From a checkpoint of a small multi-label image tagger.
Model: 8.31M parameters, arch swin, num experts 8, patch size [2, 2], depths [3, 3, 3].
Data: trained on telescope images of galaxies (Galaxy Zoo DECaLS), 44167 training examples, 58.5 epochs.
Rows from block 5 of a small multi-label image tagger, named by matrix and row number. Rows with one number within an expert belong to one neuron, the router's apart. Each number is 50 + 15 x the weight over its row's rms, rounded and kept within 0 to 99. All counts start at 0. After the name is the row's rms in percent of the matrix's.
Before each expert's rows are labels from the 100 images, of 14976, where the router gives the expert most weight on average: "top examples" is what is common among them. Only what is clearly more common there than usual is listed. The data: telescope images of galaxies (Galaxy Zoo DECaLS). In brackets: how many of the 100.
# router: slot weights (model.blocks.5.mlp.router.weight, 16x192), inputs 0-95
# gate: expert gate (model.blocks.5.mlp.gate, 8x96x192), inputs 0-95
# up: expert up (model.blocks.5.mlp.up, 8x96x192), inputs 0-95
# down: expert down (model.blocks.5.mlp.down, 8x192x96, transposed), outputs 0-95

# expert 7
top examples: shape: featured or disk (95); edge-on disk: no (93); spiral arms: yes (86)
router.14 083:49 42 59 25 38 62 63 56 40 38 51 81 81 53 34 64 65 75 29 36 57 30 40 53 74 67 66 45 24 54 36 64 44 43 40 59 42 40 37 39 92 45 68 70 62 42 53 58 64 44 50 39 63 44 42 53 26 33 88 15 54 41 42 46 54 55 55 73 67 79 76 42 40 63 58 58 68 41 32 45 25 30 68 47 28 40 64 50 55 33 61 88 11 62 57 51
router.15 096:48 42 59 11 43 44 79 68 40 53 47 83 67 54 38 51 61 74 44 60 55 33 56 59 60 65 66 35 25 78 37 56 43 35 51 44 30 40 40 39 99 52 51 56 68 27 42 66 63 56 48 39 46 62 68 44 47 28 69 23 63 40 25 53 42 59 57 68 60 72 63 43 43 57 59 58 58 47 21 43 24 25 64 63 36 43 65 60 57 30 48 90 14 41 57 47
gate.0 076:30 62 58 31 61 28 63 46 85 57 23 57 50 29 75 61 59 58 44 54 78 44 43 27 54 43 49 60 47 37 48 52 52 33 72 23 58 35 41 50 52 48 26 34 54 13 32 32 58 69 74 63 68 35 40 49 50 49 42 41 38 54 58 54 43 44 41 64 46 63 46 75 28 55 27 64 37 62 52 52 47 49 57 67 31 76 72 68 57 25 74 61 35 49 45 20
up.0 068:43 71 56 27 51 27 52 55 75 80 38 60 43 39 60 55 99 42 48 73 80 48 55 34 69 39 57 54 36 43 62 49 53 24 49 44 51 44 30 57 67 51 33 50 59 22 55 38 15 60 79 58 85 28 40 48 52 51 46 40 51 53 46 49 17 46 58 35 47 59 54 65 35 42 37 57 45 66 43 60 42 49 65 55 42 63 55 60 50 37 60 53 48 62 51 22
down.0 055:61 58 53 27 41 33 48 37 33 40 58 62 58 44 46 57 72 54 54 39 81 39 58 34 56 47 53 43 55 42 46 57 27 29 34 66 64 31 43 83 40 29 73 51 69 33 66 40 78 51 28 47 41 34 35 64 40 37 60 30 67 63 52 15 44 63 61 66 61 58 55 42 72 62 73 52 41 42 59 43 60 43 67 43 83 30 64 44 67 30 65 43 47 58 55 30
gate.1 124:72 72 60 64 62 29 29 35 58 29 45 25 45 34 40 34 61 53 78 39 54 50 43 28 52 51 53 71 60 54 48 63 47 51 22 76 78 30 65 25 30 22 64 40 41 71 83 48 39 34 33 46 51 19 43 67 36 68 38 64 29 28 61 33 29 48 62 34 51 40 52 52 82 41 63 70 49 23 61 73 72 55 60 20 59 50 42 28 80 57 51 37 53 43 68 48
up.1 112:43 52 37 56 32 70 59 74 81 69 32 33 36 82 83 45 46 49 59 55 59 46 64 61 34 83 58 51 57 25 47 45 33 54 49 50 33 47 35 43 62 58 56 27 57 21 22 60 43 66 43 14 67 33 48 17 50 64 41 67 60 40 51 50 43 35 50 45 39 56 47 67 23 45 58 23 77 50 48 38 46 59 36 67 37 69 59 55 60 34 80 57 53 65 56 46
down.1 158:73 53 35 63 36 63 75 82 70 70 44 32 37 69 69 29 39 34 67 93 33 63 66 70 26 62 43 44 50 47 58 45 58 71 44 39 29 57 60 41 68 59 28 44 44 45 28 61 26 32 59 19 38 65 69 33 66 61 34 68 48 34 49 58 47 50 61 36 29 28 25 56 30 36 33 29 39 47 37 24 45 65 33 69 42 76 36 78 70 57 39 39 62 37 59 66

# expert 1
top examples: bar: no (31)
router.2 099:66 74 44 48 49 57 35 63 50 43 42 44 58 49 52 67 52 41 54 27 59 20 45 56 46 82 59 69 52 34 49 66 19 29 28 79 65 30 51 20 37 27 61 44 68 43 51 51 59 41 39 39 43 42 33 63 43 48 38 45 46 20 48 28 32 66 73 47 45 58 52 48 61 38 72 46 39 50 57 44 34 42 50 47 69 62 43 62 88 55 68 31 40 55 90 55
router.3 106:46 78 72 31 57 42 36 61 59 53 34 58 60 43 48 66 69 45 53 41 73 18 65 53 43 54 48 55 43 47 48 62 22 17 32 57 62 37 29 32 57 30 46 41 88 30 53 34 51 55 66 50 42 46 41 61 44 40 43 33 50 36 51 28 22 57 66 46 39 65 49 63 36 33 64 58 28 55 48 56 20 39 50 44 65 45 62 55 82 53 45 42 35 43 65 44
gate.0 101:46 33 46 51 39 35 46 60 66 32 49 57 20 59 68 62 49 57 47 65 42 59 68 60 42 34 72 70 63 49 64 55 72 54 52 57 53 59 47 66 54 59 21 13 42 48 17 27 58 24 41 72 35 52 46 56 83 60 62 49 99 63 52 66 57 56 52 53 47 70 29 40 53 81 25 56 49 86 59 69 39 31 23 74 58 50 68 73 29 56 33 40 72 66 37 55
up.0 091:37 59 54 28 51 48 46 54 44 51 76 71 73 46 42 57 45 65 16 80 33 44 84 42 55 49 57 42 42 51 37 44 55 51 45 51 45 66 08 67 69 47 58 36 61 47 53 40 50 67 76 57 59 53 50 66 13 37 66 41 50 68 58 47 70 35 59 47 77 67 50 35 47 55 56 62 54 75 62 44 38 31 62 38 40 50 25 67 46 40 64 44 35 45 41 22
down.0 085:33 64 56 59 56 65 12 51 54 50 32 42 55 51 31 58 18 57 20 26 20 44 36 64 46 57 61 47 60 49 54 46 32 43 49 75 53 49 54 20 50 68 64 46 53 60 36 14 37 72 60 44 61 48 51 54 25 37 58 43 55 44 59 47 66 35 67 38 39 83 60 67 51 36 62 43 54 54 93 59 33 62 51 52 44 54 29 52 68 63 56 33 45 62 68 34
gate.1 114:55 53 60 63 68 60 45 43 74 76 67 59 63 64 75 48 55 29 70 23 72 51 21 76 89 51 18 55 19 41 59 56 39 40 43 36 68 36 31 41 45 52 38 64 59 42 57 62 49 37 72 40 44 91 58 61 52 14 32 29 44 33 24 46 27 53 44 56 18 39 52 68 27 30 49 48 38 43 37 33 30 51 20 50 54 74 31 60 56 44 50 42 48 52 59 31
up.1 103:52 54 37 21 23 40 85 44 49 49 23 48 63 38 22 50 53 70 57 52 49 40 48 39 09 66 55 41 72 52 32 40 56 52 51 45 47 37 91 57 47 45 65 49 58 38 38 73 77 48 43 44 42 41 49 39 40 48 47 53 15 50 56 49 50 62 59 60 70 61 47 39 77 68 57 47 56 44 40 55 57 47 98 61 43 58 72 75 56 46 56 64 29 21 51 55
down.1 108:33 81 36 50 64 60 33 20 57 54 21 44 53 42 45 61 48 48 26 40 49 64 47 45 55 26 31 37 77 34 61 34 49 65 72 47 46 31 62 52 26 36 64 21 42 59 46 39 48 64 47 61 74 50 27 45 44 51 41 46 34 45 79 20 65 35 82 39 38 22 35 50 38 36 51 42 39 42 74 65 65 78 51 60 54 67 30 64 70 72 47 38 62 68 68 47

# expert 0
top examples: shape: featured or disk (88); edge-on disk: no (87); spiral arms: yes (72)
router.0 106:52 52 51 32 34 57 68 50 48 36 40 70 63 59 44 56 43 75 47 55 54 16 37 57 52 73 56 47 40 55 23 65 34 49 48 55 50 44 54 40 50 40 63 47 74 28 34 53 52 48 28 29 47 63 37 48 42 45 66 37 62 30 40 30 57 78 77 59 37 56 45 45 48 61 71 42 57 49 52 36 34 54 63 64 58 54 56 77 82 24 65 47 46 63 81 49
router.1 109:72 58 58 27 34 58 62 65 32 39 46 68 53 59 38 59 59 58 54 36 52 18 45 53 54 78 67 44 30 53 37 53 30 40 43 68 50 37 61 27 60 41 62 53 66 33 38 70 52 46 26 31 56 40 41 59 47 45 64 48 66 22 20 41 41 76 73 70 55 43 60 41 62 54 77 43 52 51 48 47 38 44 60 59 67 59 49 71 80 35 66 58 38 67 86 47
gate.0 061:44 65 59 70 64 45 37 34 60 30 45 41 62 32 23 72 20 38 50 48 55 48 43 33 53 48 39 82 36 35 43 79 47 52 56 52 66 38 41 44 24 28 45 42 34 60 49 46 42 62 57 63 56 35 33 58 52 61 20 60 27 51 71 33 79 43 41 44 62 41 50 43 43 42 34 58 42 51 74 56 57 67 42 46 37 76 57 52 63 53 62 36 47 55 45 52
up.0 059:31 48 59 48 40 41 45 68 20 57 32 38 60 46 46 48 30 44 20 36 44 52 69 38 53 52 42 32 56 44 53 42 38 38 76 37 62 49 58 60 36 56 43 35 51 26 30 33 22 79 40 56 72 21 45 54 40 63 58 30 46 74 59 63 77 47 43 93 69 25 62 80 56 49 52 36 29 73 78 49 73 44 63 55 35 63 37 46 56 54 74 36 31 36 46 64
down.0 055:68 26 51 44 42 66 61 51 73 56 36 55 25 78 66 24 59 38 55 62 71 59 58 60 30 36 59 50 43 49 52 51 59 47 41 50 48 65 48 33 70 83 32 02 44 29 61 71 37 32 51 55 62 54 49 39 62 51 55 75 82 21 24 74 46 55 52 55 63 44 52 68 39 51 37 57 65 69 09 46 34 53 14 44 35 47 43 57 38 31 61 65 62 82 51 47
gate.1 114:52 33 63 56 44 34 49 75 26 48 86 47 61 39 26 58 63 36 68 20 41 65 63 49 43 47 34 48 48 65 58 33 62 61 49 52 78 35 67 38 57 69 39 77 40 69 78 57 85 26 52 36 37 37 79 70 58 31 61 38 53 51 44 81 36 41 50 65 54 52 50 33 58 34 52 56 57 27 40 65 61 25 63 33 50 46 51 43 40 58 39 61 39 26 45 48
up.1 127:52 41 66 40 61 49 70 58 35 39 71 72 68 33 37 60 81 77 75 49 54 42 64 76 46 51 42 35 47 79 28 34 60 52 35 51 37 35 50 33 84 62 61 62 50 66 65 76 55 13 47 44 40 31 47 42 55 35 66 29 45 37 42 53 39 54 59 42 63 32 41 01 57 66 62 73 69 19 26 62 57 31 50 47 65 38 53 52 54 52 31 84 47 43 51 58
down.1 121:41 62 62 61 73 51 47 64 39 60 53 44 67 32 40 64 45 50 55 28 58 35 37 58 47 58 43 27 41 65 44 47 27 34 43 40 30 21 59 09 59 47 66 77 54 48 38 52 51 70 46 34 51 35 43 34 36 52 48 38 44 35 47 43 39 49 54 55 48 30 55 38 35 26 81 41 59 09 68 52 76 43 55 67 56 52 42 42 83 51 59 71 45 51 69 49

# expert 4
top examples: roundness: round (43)
router.8 089:49 31 32 50 30 54 61 59 56 53 36 50 46 74 39 61 51 50 57 27 63 62 25 69 52 49 37 55 59 33 56 65 47 66 67 51 49 19 42 26 43 57 43 84 65 53 27 40 57 40 17 27 45 54 51 52 64 43 61 44 66 17 58 53 53 62 78 68 50 52 42 60 38 60 49 19 56 33 53 36 52 57 37 71 56 69 58 59 54 46 50 43 68 71 81 60
router.9 089:55 63 23 38 22 60 71 73 52 52 65 50 50 61 54 69 40 38 56 49 44 44 47 53 42 75 57 50 44 27 44 46 44 62 53 49 42 23 58 36 36 38 70 62 53 54 34 66 62 47 24 27 34 49 44 42 57 43 32 52 43 29 60 24 56 58 65 61 41 60 56 28 56 56 59 30 55 40 51 26 51 60 62 70 44 55 57 62 84 37 73 47 39 51 92 48
gate.0 084:30 60 61 56 52 45 59 23 62 71 72 57 54 39 54 45 58 61 27 80 60 48 29 30 72 33 28 41 25 67 36 63 52 47 63 21 65 38 68 43 59 55 10 46 59 25 35 46 23 46 59 70 81 66 45 56 49 54 47 52 46 66 27 51 73 66 54 51 34 32 24 61 23 53 48 50 41 67 64 84 47 60 40 71 30 71 42 78 64 46 32 50 46 45 43 40
up.0 081:35 61 56 59 55 45 56 50 55 54 77 59 57 43 63 57 68 61 34 50 79 60 41 55 82 43 11 39 36 41 38 39 51 59 78 30 33 20 49 34 63 42 37 55 35 45 36 63 33 63 49 58 89 45 34 46 55 51 51 34 49 61 28 59 72 47 40 83 50 47 44 50 08 57 46 60 50 47 60 78 69 36 27 69 38 70 36 52 46 66 31 57 37 64 43 37
down.0 076:34 55 60 36 69 57 53 29 50 46 43 70 58 28 45 68 50 63 39 44 76 50 22 44 49 20 31 46 47 52 37 56 41 52 82 16 30 16 45 21 61 40 48 43 57 26 42 46 65 66 57 77 54 80 39 43 48 33 48 42 40 17 58 34 71 43 61 50 39 30 45 41 18 50 51 63 41 36 45 48 46 62 64 57 35 55 64 65 71 53 40 79 47 59 61 41
gate.1 040:44 51 53 48 66 70 45 30 56 61 24 51 58 44 44 48 49 39 76 28 71 42 52 84 08 57 30 48 60 43 60 33 40 40 27 57 53 72 45 45 55 47 62 50 60 43 59 68 51 45 70 66 13 69 24 29 51 30 32 63 26 55 45 31 32 75 47 26 41 24 61 46 62 53 51 53 26 53 37 27 28 47 25 39 67 42 79 66 61 43 43 71 51 38 49 86
up.1 039:45 70 46 56 41 44 59 58 66 48 97 68 47 52 56 52 62 51 28 64 51 57 24 43 99 42 51 61 11 38 37 68 62 49 68 27 57 51 47 59 51 47 33 54 34 53 42 38 18 61 50 61 82 74 56 57 60 54 50 43 46 62 49 52 72 43 44 50 50 61 55 52 23 58 30 47 55 77 56 66 40 41 66 76 29 59 22 43 57 58 48 37 50 63 49 21
down.1 036:64 28 48 46 45 68 30 45 54 59 36 56 37 69 44 51 57 44 44 32 72 42 06 62 37 46 80 78 53 35 55 63 39 34 34 51 56 54 55 42 45 64 49 51 54 57 37 13 50 47 63 68 25 42 62 31 50 31 50 65 61 46 43 63 45 67 53 21 39 76 84 62 67 49 45 47 54 74 60 62 25 55 53 57 49 39 65 48 33 50 71 50 49 54 53 45