{"slots_per_expert": 2, "lr": 0.00091, "steps": 20200}
Rows from block 5 of a small multi-label image tagger, named by matrix and row number. Rows with one number within an expert belong to one neuron, the router's apart. Each number is 50 + 15 x the weight over its row's rms, rounded and kept within 0 to 99. All counts start at 0. After the name is the row's rms in percent of the matrix's.
Before each expert's rows are labels from the 100 images, of 14976, where the router gives the expert most weight on average: "strongest on" is what is common among them; "patch colour" is the nearest of a few named colours to the mean colour under the peak. Only what is clearly more common there than usual is listed. The data: telescope images of galaxies (Galaxy Zoo DECaLS). In brackets: how many of the 100.
# router: slot weights (model.blocks.5.mlp.router.weight, 16x192), inputs 96-191
# gate: expert gate (model.blocks.5.mlp.gate, 8x96x192), inputs 96-191
# up: expert up (model.blocks.5.mlp.up, 8x96x192), inputs 96-191
# down: expert down (model.blocks.5.mlp.down, 8x192x96, transposed), outputs 96-191

# expert 1
strongest on: bar: no (31)
patch colour: brown (48)
router.2 099:32 47 58 80 49 73 49 77 50 32 76 59 48 37 55 42 45 61 54 67 48 30 37 54 54 53 53 45 60 37 33 46 65 74 74 27 92 62 66 06 66 24 49 55 48 71 40 36 49 44 50 37 56 55 46 41 25 83 55 45 59 48 45 33 32 63 48 36 73 72 63 59 53 45 57 36 24 31 72 64 42 65 51 37 56 45 42 65 51 46 20 52 49 19 45 54
router.3 106:42 48 70 68 49 59 64 74 25 39 68 68 53 32 52 44 60 65 63 74 41 57 46 39 39 40 41 28 72 57 34 43 87 71 79 33 84 57 56 14 69 46 67 47 58 60 44 32 78 57 46 28 58 65 32 54 53 67 57 47 43 40 30 49 34 41 45 41 76 71 65 62 68 41 64 52 33 36 73 70 36 51 31 53 53 70 33 59 61 36 28 59 22 22 37 59
gate.0 101:46 35 32 26 25 30 32 48 47 59 26 49 27 52 38 26 52 33 60 45 53 49 47 51 51 41 26 52 57 62 78 67 63 22 29 61 41 61 65 52 45 41 60 58 71 44 65 50 52 47 32 57 64 52 43 53 34 39 32 56 30 40 35 57 45 60 62 55 67 25 70 20 59 50 68 69 42 41 41 55 39 59 71 62 52 52 35 66 58 75 55 70 53 42 37 57
up.0 091:30 60 43 30 72 55 77 52 39 44 34 37 45 19 61 70 36 41 30 48 56 60 50 28 37 59 48 56 67 61 58 57 70 42 48 60 50 75 30 48 53 43 63 46 32 46 52 51 49 48 40 27 74 97 55 49 44 46 45 32 29 74 16 60 49 28 72 46 68 50 66 35 62 54 59 39 48 56 55 59 42 54 34 51 58 64 20 77 90 24 44 52 14 43 33 51
down.0 085:58 32 40 75 41 64 37 78 58 48 62 78 61 25 49 52 35 53 57 39 56 57 33 39 35 53 56 57 39 59 45 59 57 56 72 44 69 56 49 28 55 24 45 51 45 52 48 81 45 45 60 43 56 71 71 47 11 57 19 38 35 49 43 32 60 56 78 62 51 53 97 60 47 76 41 40 33 24 67 69 21 44 36 63 31 35 42 75 77 52 56 52 51 53 59 49
gate.1 114:45 37 56 66 76 67 72 51 71 56 67 58 50 38 69 63 45 68 65 65 50 45 36 42 45 26 44 31 71 45 37 28 70 63 72 47 54 24 56 50 62 51 57 49 63 54 44 34 67 72 44 33 36 38 36 58 32 48 49 50 61 44 42 68 47 49 29 42 56 71 45 75 38 67 38 32 50 48 62 50 53 43 51 55 65 70 50 56 51 27 39 83 78 53 47 29
up.1 103:36 84 70 55 45 47 44 48 52 43 43 61 59 74 44 69 45 41 36 46 44 45 68 67 40 61 90 49 28 36 57 65 39 47 43 55 53 50 28 46 46 55 30 36 41 39 20 54 45 15 48 52 44 57 72 51 62 61 80 67 66 67 92 54 38 39 25 59 48 46 44 41 66 37 59 49 42 57 33 49 68 49 50 35 51 18 57 38 26 39 50 20 41 40 81 49
down.1 108:59 72 31 52 41 64 51 84 56 51 55 36 45 42 26 51 60 63 57 53 66 42 24 44 75 51 50 30 34 32 52 39 36 46 98 46 69 39 56 28 55 46 43 72 40 45 46 74 37 62 58 77 52 83 42 35 58 59 33 58 60 55 46 20 59 71 72 33 40 50 58 48 53 46 39 67 40 61 76 38 47 49 33 62 79 38 64 42 53 60 40 39 55 37 73 56
gate.2 074:51 32 38 55 64 35 31 45 39 57 42 55 43 82 53 19 34 44 40 45 27 49 81 44 44 38 68 48 28 36 44 63 37 55 57 39 58 31 32 49 73 76 55 52 70 55 41 66 78 53 43 59 70 46 52 50 78 55 60 65 41 43 60 46 29 36 63 68 56 55 58 44 69 20 54 84 78 50 46 46 47 64 53 32 25 47 30 35 33 69 66 18 41 47 53 81
up.2 073:46 81 63 41 28 61 61 54 68 51 45 48 27 12 48 75 51 55 64 60 67 45 30 49 58 49 48 59 61 75 66 36 79 42 27 52 52 68 68 47 21 33 42 63 52 48 70 43 29 41 48 26 38 64 35 62 22 49 61 29 45 53 42 69 59 65 43 26 45 48 57 36 43 60 53 35 24 57 48 60 41 38 44 76 72 59 52 90 73 40 39 75 54 46 48 33
down.2 070:51 12 61 05 42 57 28 40 57 66 50 53 50 42 36 62 61 52 69 36 58 41 30 39 51 53 41 71 40 95 64 53 51 31 40 72 42 86 58 80 30 41 41 40 32 34 58 61 31 53 32 59 55 56 71 66 35 33 44 47 68 45 60 72 53 58 71 44 47 53 41 47 41 61 39 68 41 33 46 51 50 34 56 57 31 60 43 50 38 53 61 39 44 60 45 18

# expert 4
strongest on: roundness: round (43)
patch colour: brown (45)
router.8 089:42 57 63 63 27 49 22 59 46 45 50 77 45 75 41 12 48 49 67 69 57 18 60 64 39 74 42 50 58 22 44 66 63 63 66 18 65 41 61 05 42 33 31 64 55 72 40 67 64 48 53 46 59 36 45 46 46 80 45 51 35 24 59 32 44 57 45 50 60 56 50 39 70 33 61 36 38 44 39 57 40 80 67 55 61 45 58 37 38 72 33 60 69 18 74 57
router.9 089:31 59 65 63 58 74 31 72 54 43 61 57 36 70 51 33 35 59 39 63 56 08 62 71 52 56 63 37 69 13 31 63 46 71 49 35 89 40 38 06 55 45 42 60 29 64 31 34 62 37 53 45 60 41 62 49 48 82 66 56 56 56 62 40 36 54 45 55 64 68 34 49 61 41 43 34 49 61 56 57 61 85 61 29 67 31 44 42 25 42 20 46 60 15 63 52
gate.0 084:56 50 57 49 47 34 58 52 57 45 51 56 45 39 59 43 60 42 30 57 37 56 32 28 44 11 49 50 60 61 39 53 55 52 48 37 62 51 11 50 43 92 53 41 69 35 52 54 72 68 19 29 40 76 43 60 70 47 44 64 47 54 54 54 46 41 38 49 50 40 85 51 71 63 56 73 45 40 52 51 28 40 35 58 19 69 47 74 48 73 42 32 42 44 29 48
up.0 081:51 11 55 56 49 49 42 47 30 38 57 31 39 63 47 40 63 40 43 32 53 67 28 58 39 50 34 46 67 52 28 67 50 50 57 57 46 53 35 67 48 69 64 27 55 32 46 63 54 85 40 80 39 75 56 44 51 45 29 63 52 55 36 40 43 59 65 25 70 46 26 61 66 35 43 83 79 76 48 23 59 45 56 49 28 54 25 29 33 64 45 68 71 54 41 42
down.0 076:44 73 44 77 54 38 55 69 53 39 42 55 25 54 53 44 52 47 51 55 22 62 56 69 50 50 55 14 55 28 37 44 57 53 71 43 59 35 36 28 49 98 65 59 55 54 51 69 63 66 48 66 59 91 29 45 49 61 47 51 44 61 39 26 37 47 52 46 49 41 49 47 67 17 55 59 74 82 64 47 51 47 20 62 71 47 27 31 48 52 54 53 64 31 61 71
gate.1 040:55 67 55 62 31 50 53 64 49 56 50 60 45 80 38 66 39 73 77 61 20 47 57 42 40 45 47 42 18 57 66 24 34 57 32 53 52 61 56 46 57 77 41 72 81 60 56 56 74 41 31 45 39 57 60 61 41 44 70 58 63 45 66 37 29 57 77 76 28 52 61 53 47 25 39 50 63 38 61 66 56 37 34 45 54 52 54 49 38 50 48 39 53 44 77 27
up.1 039:43 39 44 33 87 45 44 54 39 47 42 33 54 33 88 36 55 35 18 54 58 57 32 40 65 52 59 44 74 38 41 67 38 46 40 48 51 43 20 49 74 64 81 31 62 37 41 28 37 72 52 72 41 40 52 50 39 49 40 41 52 70 23 47 61 50 45 46 67 38 33 38 54 84 56 53 78 77 57 34 49 61 44 45 20 48 42 61 49 64 54 69 54 40 26 56
down.1 036:38 44 43 54 65 45 43 59 55 53 45 75 68 70 87 45 45 46 60 62 13 45 62 29 47 50 71 56 29 55 60 60 38 43 28 53 52 40 48 39 59 32 50 52 76 52 34 45 43 37 45 60 61 37 37 21 00 46 24 43 38 51 45 38 41 62 30 76 43 34 87 53 49 49 53 40 54 18 56 82 28 58 54 41 31 11 27 50 63 40 65 51 66 54 65 52
gate.2 131:49 36 52 51 42 57 28 58 54 53 70 68 25 56 30 29 35 59 74 63 47 33 51 49 73 20 34 42 53 33 43 45 46 70 59 28 63 48 81 33 42 53 23 88 44 63 54 45 44 43 74 69 76 26 21 38 55 68 45 39 48 32 66 39 45 73 65 46 38 61 40 38 54 59 50 61 36 52 57 59 30 65 68 56 54 33 58 51 41 73 59 53 62 36 67 70
up.2 099:60 63 53 56 51 30 58 17 59 60 31 36 46 61 37 51 57 46 34 36 77 52 40 59 49 59 55 69 54 55 70 56 37 44 32 48 28 20 31 57 52 67 56 42 46 44 53 68 36 68 56 47 56 45 60 39 28 47 34 72 51 71 38 66 66 52 34 58 46 22 42 52 35 59 49 76 78 71 49 00 64 45 58 47 72 63 67 29 52 42 85 69 44 55 35 12
down.2 103:35 53 62 04 45 47 44 52 49 54 40 60 28 58 43 53 41 48 55 74 39 45 60 48 50 44 38 39 62 51 60 44 64 38 21 56 62 72 61 38 33 42 40 60 54 54 42 29 60 34 11 30 44 47 57 91 31 42 69 60 50 48 65 71 44 47 62 53 65 53 73 24 63 64 55 52 33 26 32 74 32 52 60 29 57 48 55 72 47 66 39 52 48 22 42 36

# expert 0
strongest on: shape: featured or disk (88); edge-on disk: no (87); spiral arms: yes (72)
patch colour: brown (61); grey (34)
router.0 106:26 45 57 59 44 69 27 75 45 26 50 75 31 51 57 22 37 30 57 71 43 30 57 64 43 46 50 48 64 36 39 58 78 59 59 28 91 53 50 06 41 58 41 57 36 75 52 54 69 49 43 35 66 62 44 52 35 94 46 30 35 41 49 40 26 43 54 56 69 60 67 38 73 63 76 35 30 36 61 81 39 73 45 49 58 45 29 71 43 59 35 43 48 17 50 56
router.1 109:24 22 63 67 53 72 25 67 60 32 63 73 31 50 65 27 37 36 62 57 40 22 48 69 37 51 64 59 56 53 27 67 67 67 67 28 79 69 39 08 45 52 49 36 34 69 57 52 58 41 40 27 73 59 51 51 30 85 58 29 48 36 58 57 16 44 54 56 64 56 58 45 65 34 67 46 46 34 56 74 46 70 54 47 44 45 27 54 41 54 42 37 39 20 46 48
gate.0 061:55 64 29 56 45 57 62 60 20 42 67 30 74 54 78 53 72 57 16 58 52 55 48 70 60 78 62 15 48 13 31 40 27 50 64 47 48 52 63 53 66 42 70 54 72 50 33 22 65 57 55 61 25 44 50 87 58 46 40 65 64 58 60 21 56 71 63 34 50 52 63 63 56 21 44 46 69 60 77 47 53 52 22 26 47 55 53 52 55 69 36 29 47 54 68 96
up.0 059:52 54 43 43 53 46 57 54 29 40 58 54 52 60 44 52 69 56 45 43 48 64 57 56 33 65 64 20 75 47 57 55 63 52 77 41 60 71 55 55 64 54 34 40 58 48 20 49 46 30 38 39 29 57 69 96 63 50 71 67 52 43 35 75 61 13 66 41 69 70 52 61 63 28 56 65 52 33 39 52 48 48 36 55 28 66 41 23 71 66 49 49 14 52 35 57
down.0 055:37 30 35 63 73 40 64 21 48 63 36 39 38 55 58 46 31 53 57 69 43 40 46 54 61 38 39 41 51 46 59 48 43 42 32 57 24 58 47 28 50 57 59 56 59 53 65 40 48 41 47 56 94 47 12 55 43 53 46 36 42 40 48 83 37 64 79 64 33 41 28 33 38 42 56 51 72 50 25 62 64 72 68 50 59 43 39 32 36 41 71 71 46 47 56 58
gate.1 114:67 37 54 58 46 39 50 29 46 65 63 49 78 49 49 56 61 62 44 25 86 52 51 57 43 63 53 46 50 65 42 62 55 51 52 50 27 51 43 76 46 54 58 30 40 49 58 31 52 45 71 36 45 22 70 44 86 39 70 59 62 31 37 70 47 45 22 52 35 51 29 73 30 42 36 45 61 69 20 20 85 46 57 68 45 74 52 46 54 46 37 33 20 75 34 42
up.1 127:49 50 55 72 41 49 42 33 45 47 36 49 53 58 52 50 29 21 53 39 63 52 43 50 41 58 67 99 29 90 49 56 46 46 26 46 42 52 43 54 22 63 58 26 38 49 90 67 40 41 45 38 54 68 68 58 47 58 55 45 57 38 52 64 35 47 41 49 48 38 35 47 41 51 63 61 59 64 33 34 72 44 57 63 42 61 45 74 32 51 55 34 42 49 23 25
down.1 121:71 35 73 92 30 64 33 59 46 41 78 65 60 63 45 45 49 48 66 38 47 55 53 58 30 55 65 68 43 54 14 40 42 66 76 40 70 56 54 73 53 66 40 35 40 59 67 80 42 48 39 51 22 64 62 35 73 60 57 46 62 25 54 13 50 39 50 42 45 75 56 87 42 44 49 58 46 48 57 40 59 38 36 71 20 62 38 67 36 60 33 13 50 66 44 39
gate.2 118:64 51 52 32 35 43 50 34 26 66 47 48 76 44 44 70 53 60 46 51 77 54 59 48 52 67 45 50 46 69 51 44 61 30 50 63 38 64 59 66 45 61 49 37 32 55 72 36 54 24 61 39 38 37 50 62 78 29 72 47 57 28 42 67 43 29 29 43 43 56 38 55 39 59 52 41 40 59 06 36 82 47 43 80 36 82 55 66 53 54 38 29 05 59 29 55
up.2 118:45 50 30 41 71 52 52 54 63 54 47 36 42 56 54 47 64 53 33 48 40 46 36 52 73 63 46 32 44 33 57 53 27 45 43 55 47 43 39 51 51 36 57 60 62 43 19 44 49 94 55 67 53 53 52 36 31 46 17 59 49 75 43 39 64 75 76 59 50 26 49 41 52 44 37 42 73 31 81 57 34 52 51 13 62 35 63 21 56 56 67 87 80 52 64 60
down.2 112:34 70 07 31 58 39 67 51 47 53 29 12 48 47 52 47 63 51 19 64 52 51 27 42 86 61 32 36 51 30 80 50 40 32 35 53 27 39 44 39 52 39 68 66 73 49 40 32 56 76 77 61 53 35 33 57 37 44 33 62 42 62 38 58 52 70 55 50 52 22 46 17 58 48 53 46 65 55 58 29 55 67 58 48 77 53 85 29 61 57 59 80 66 48 55 73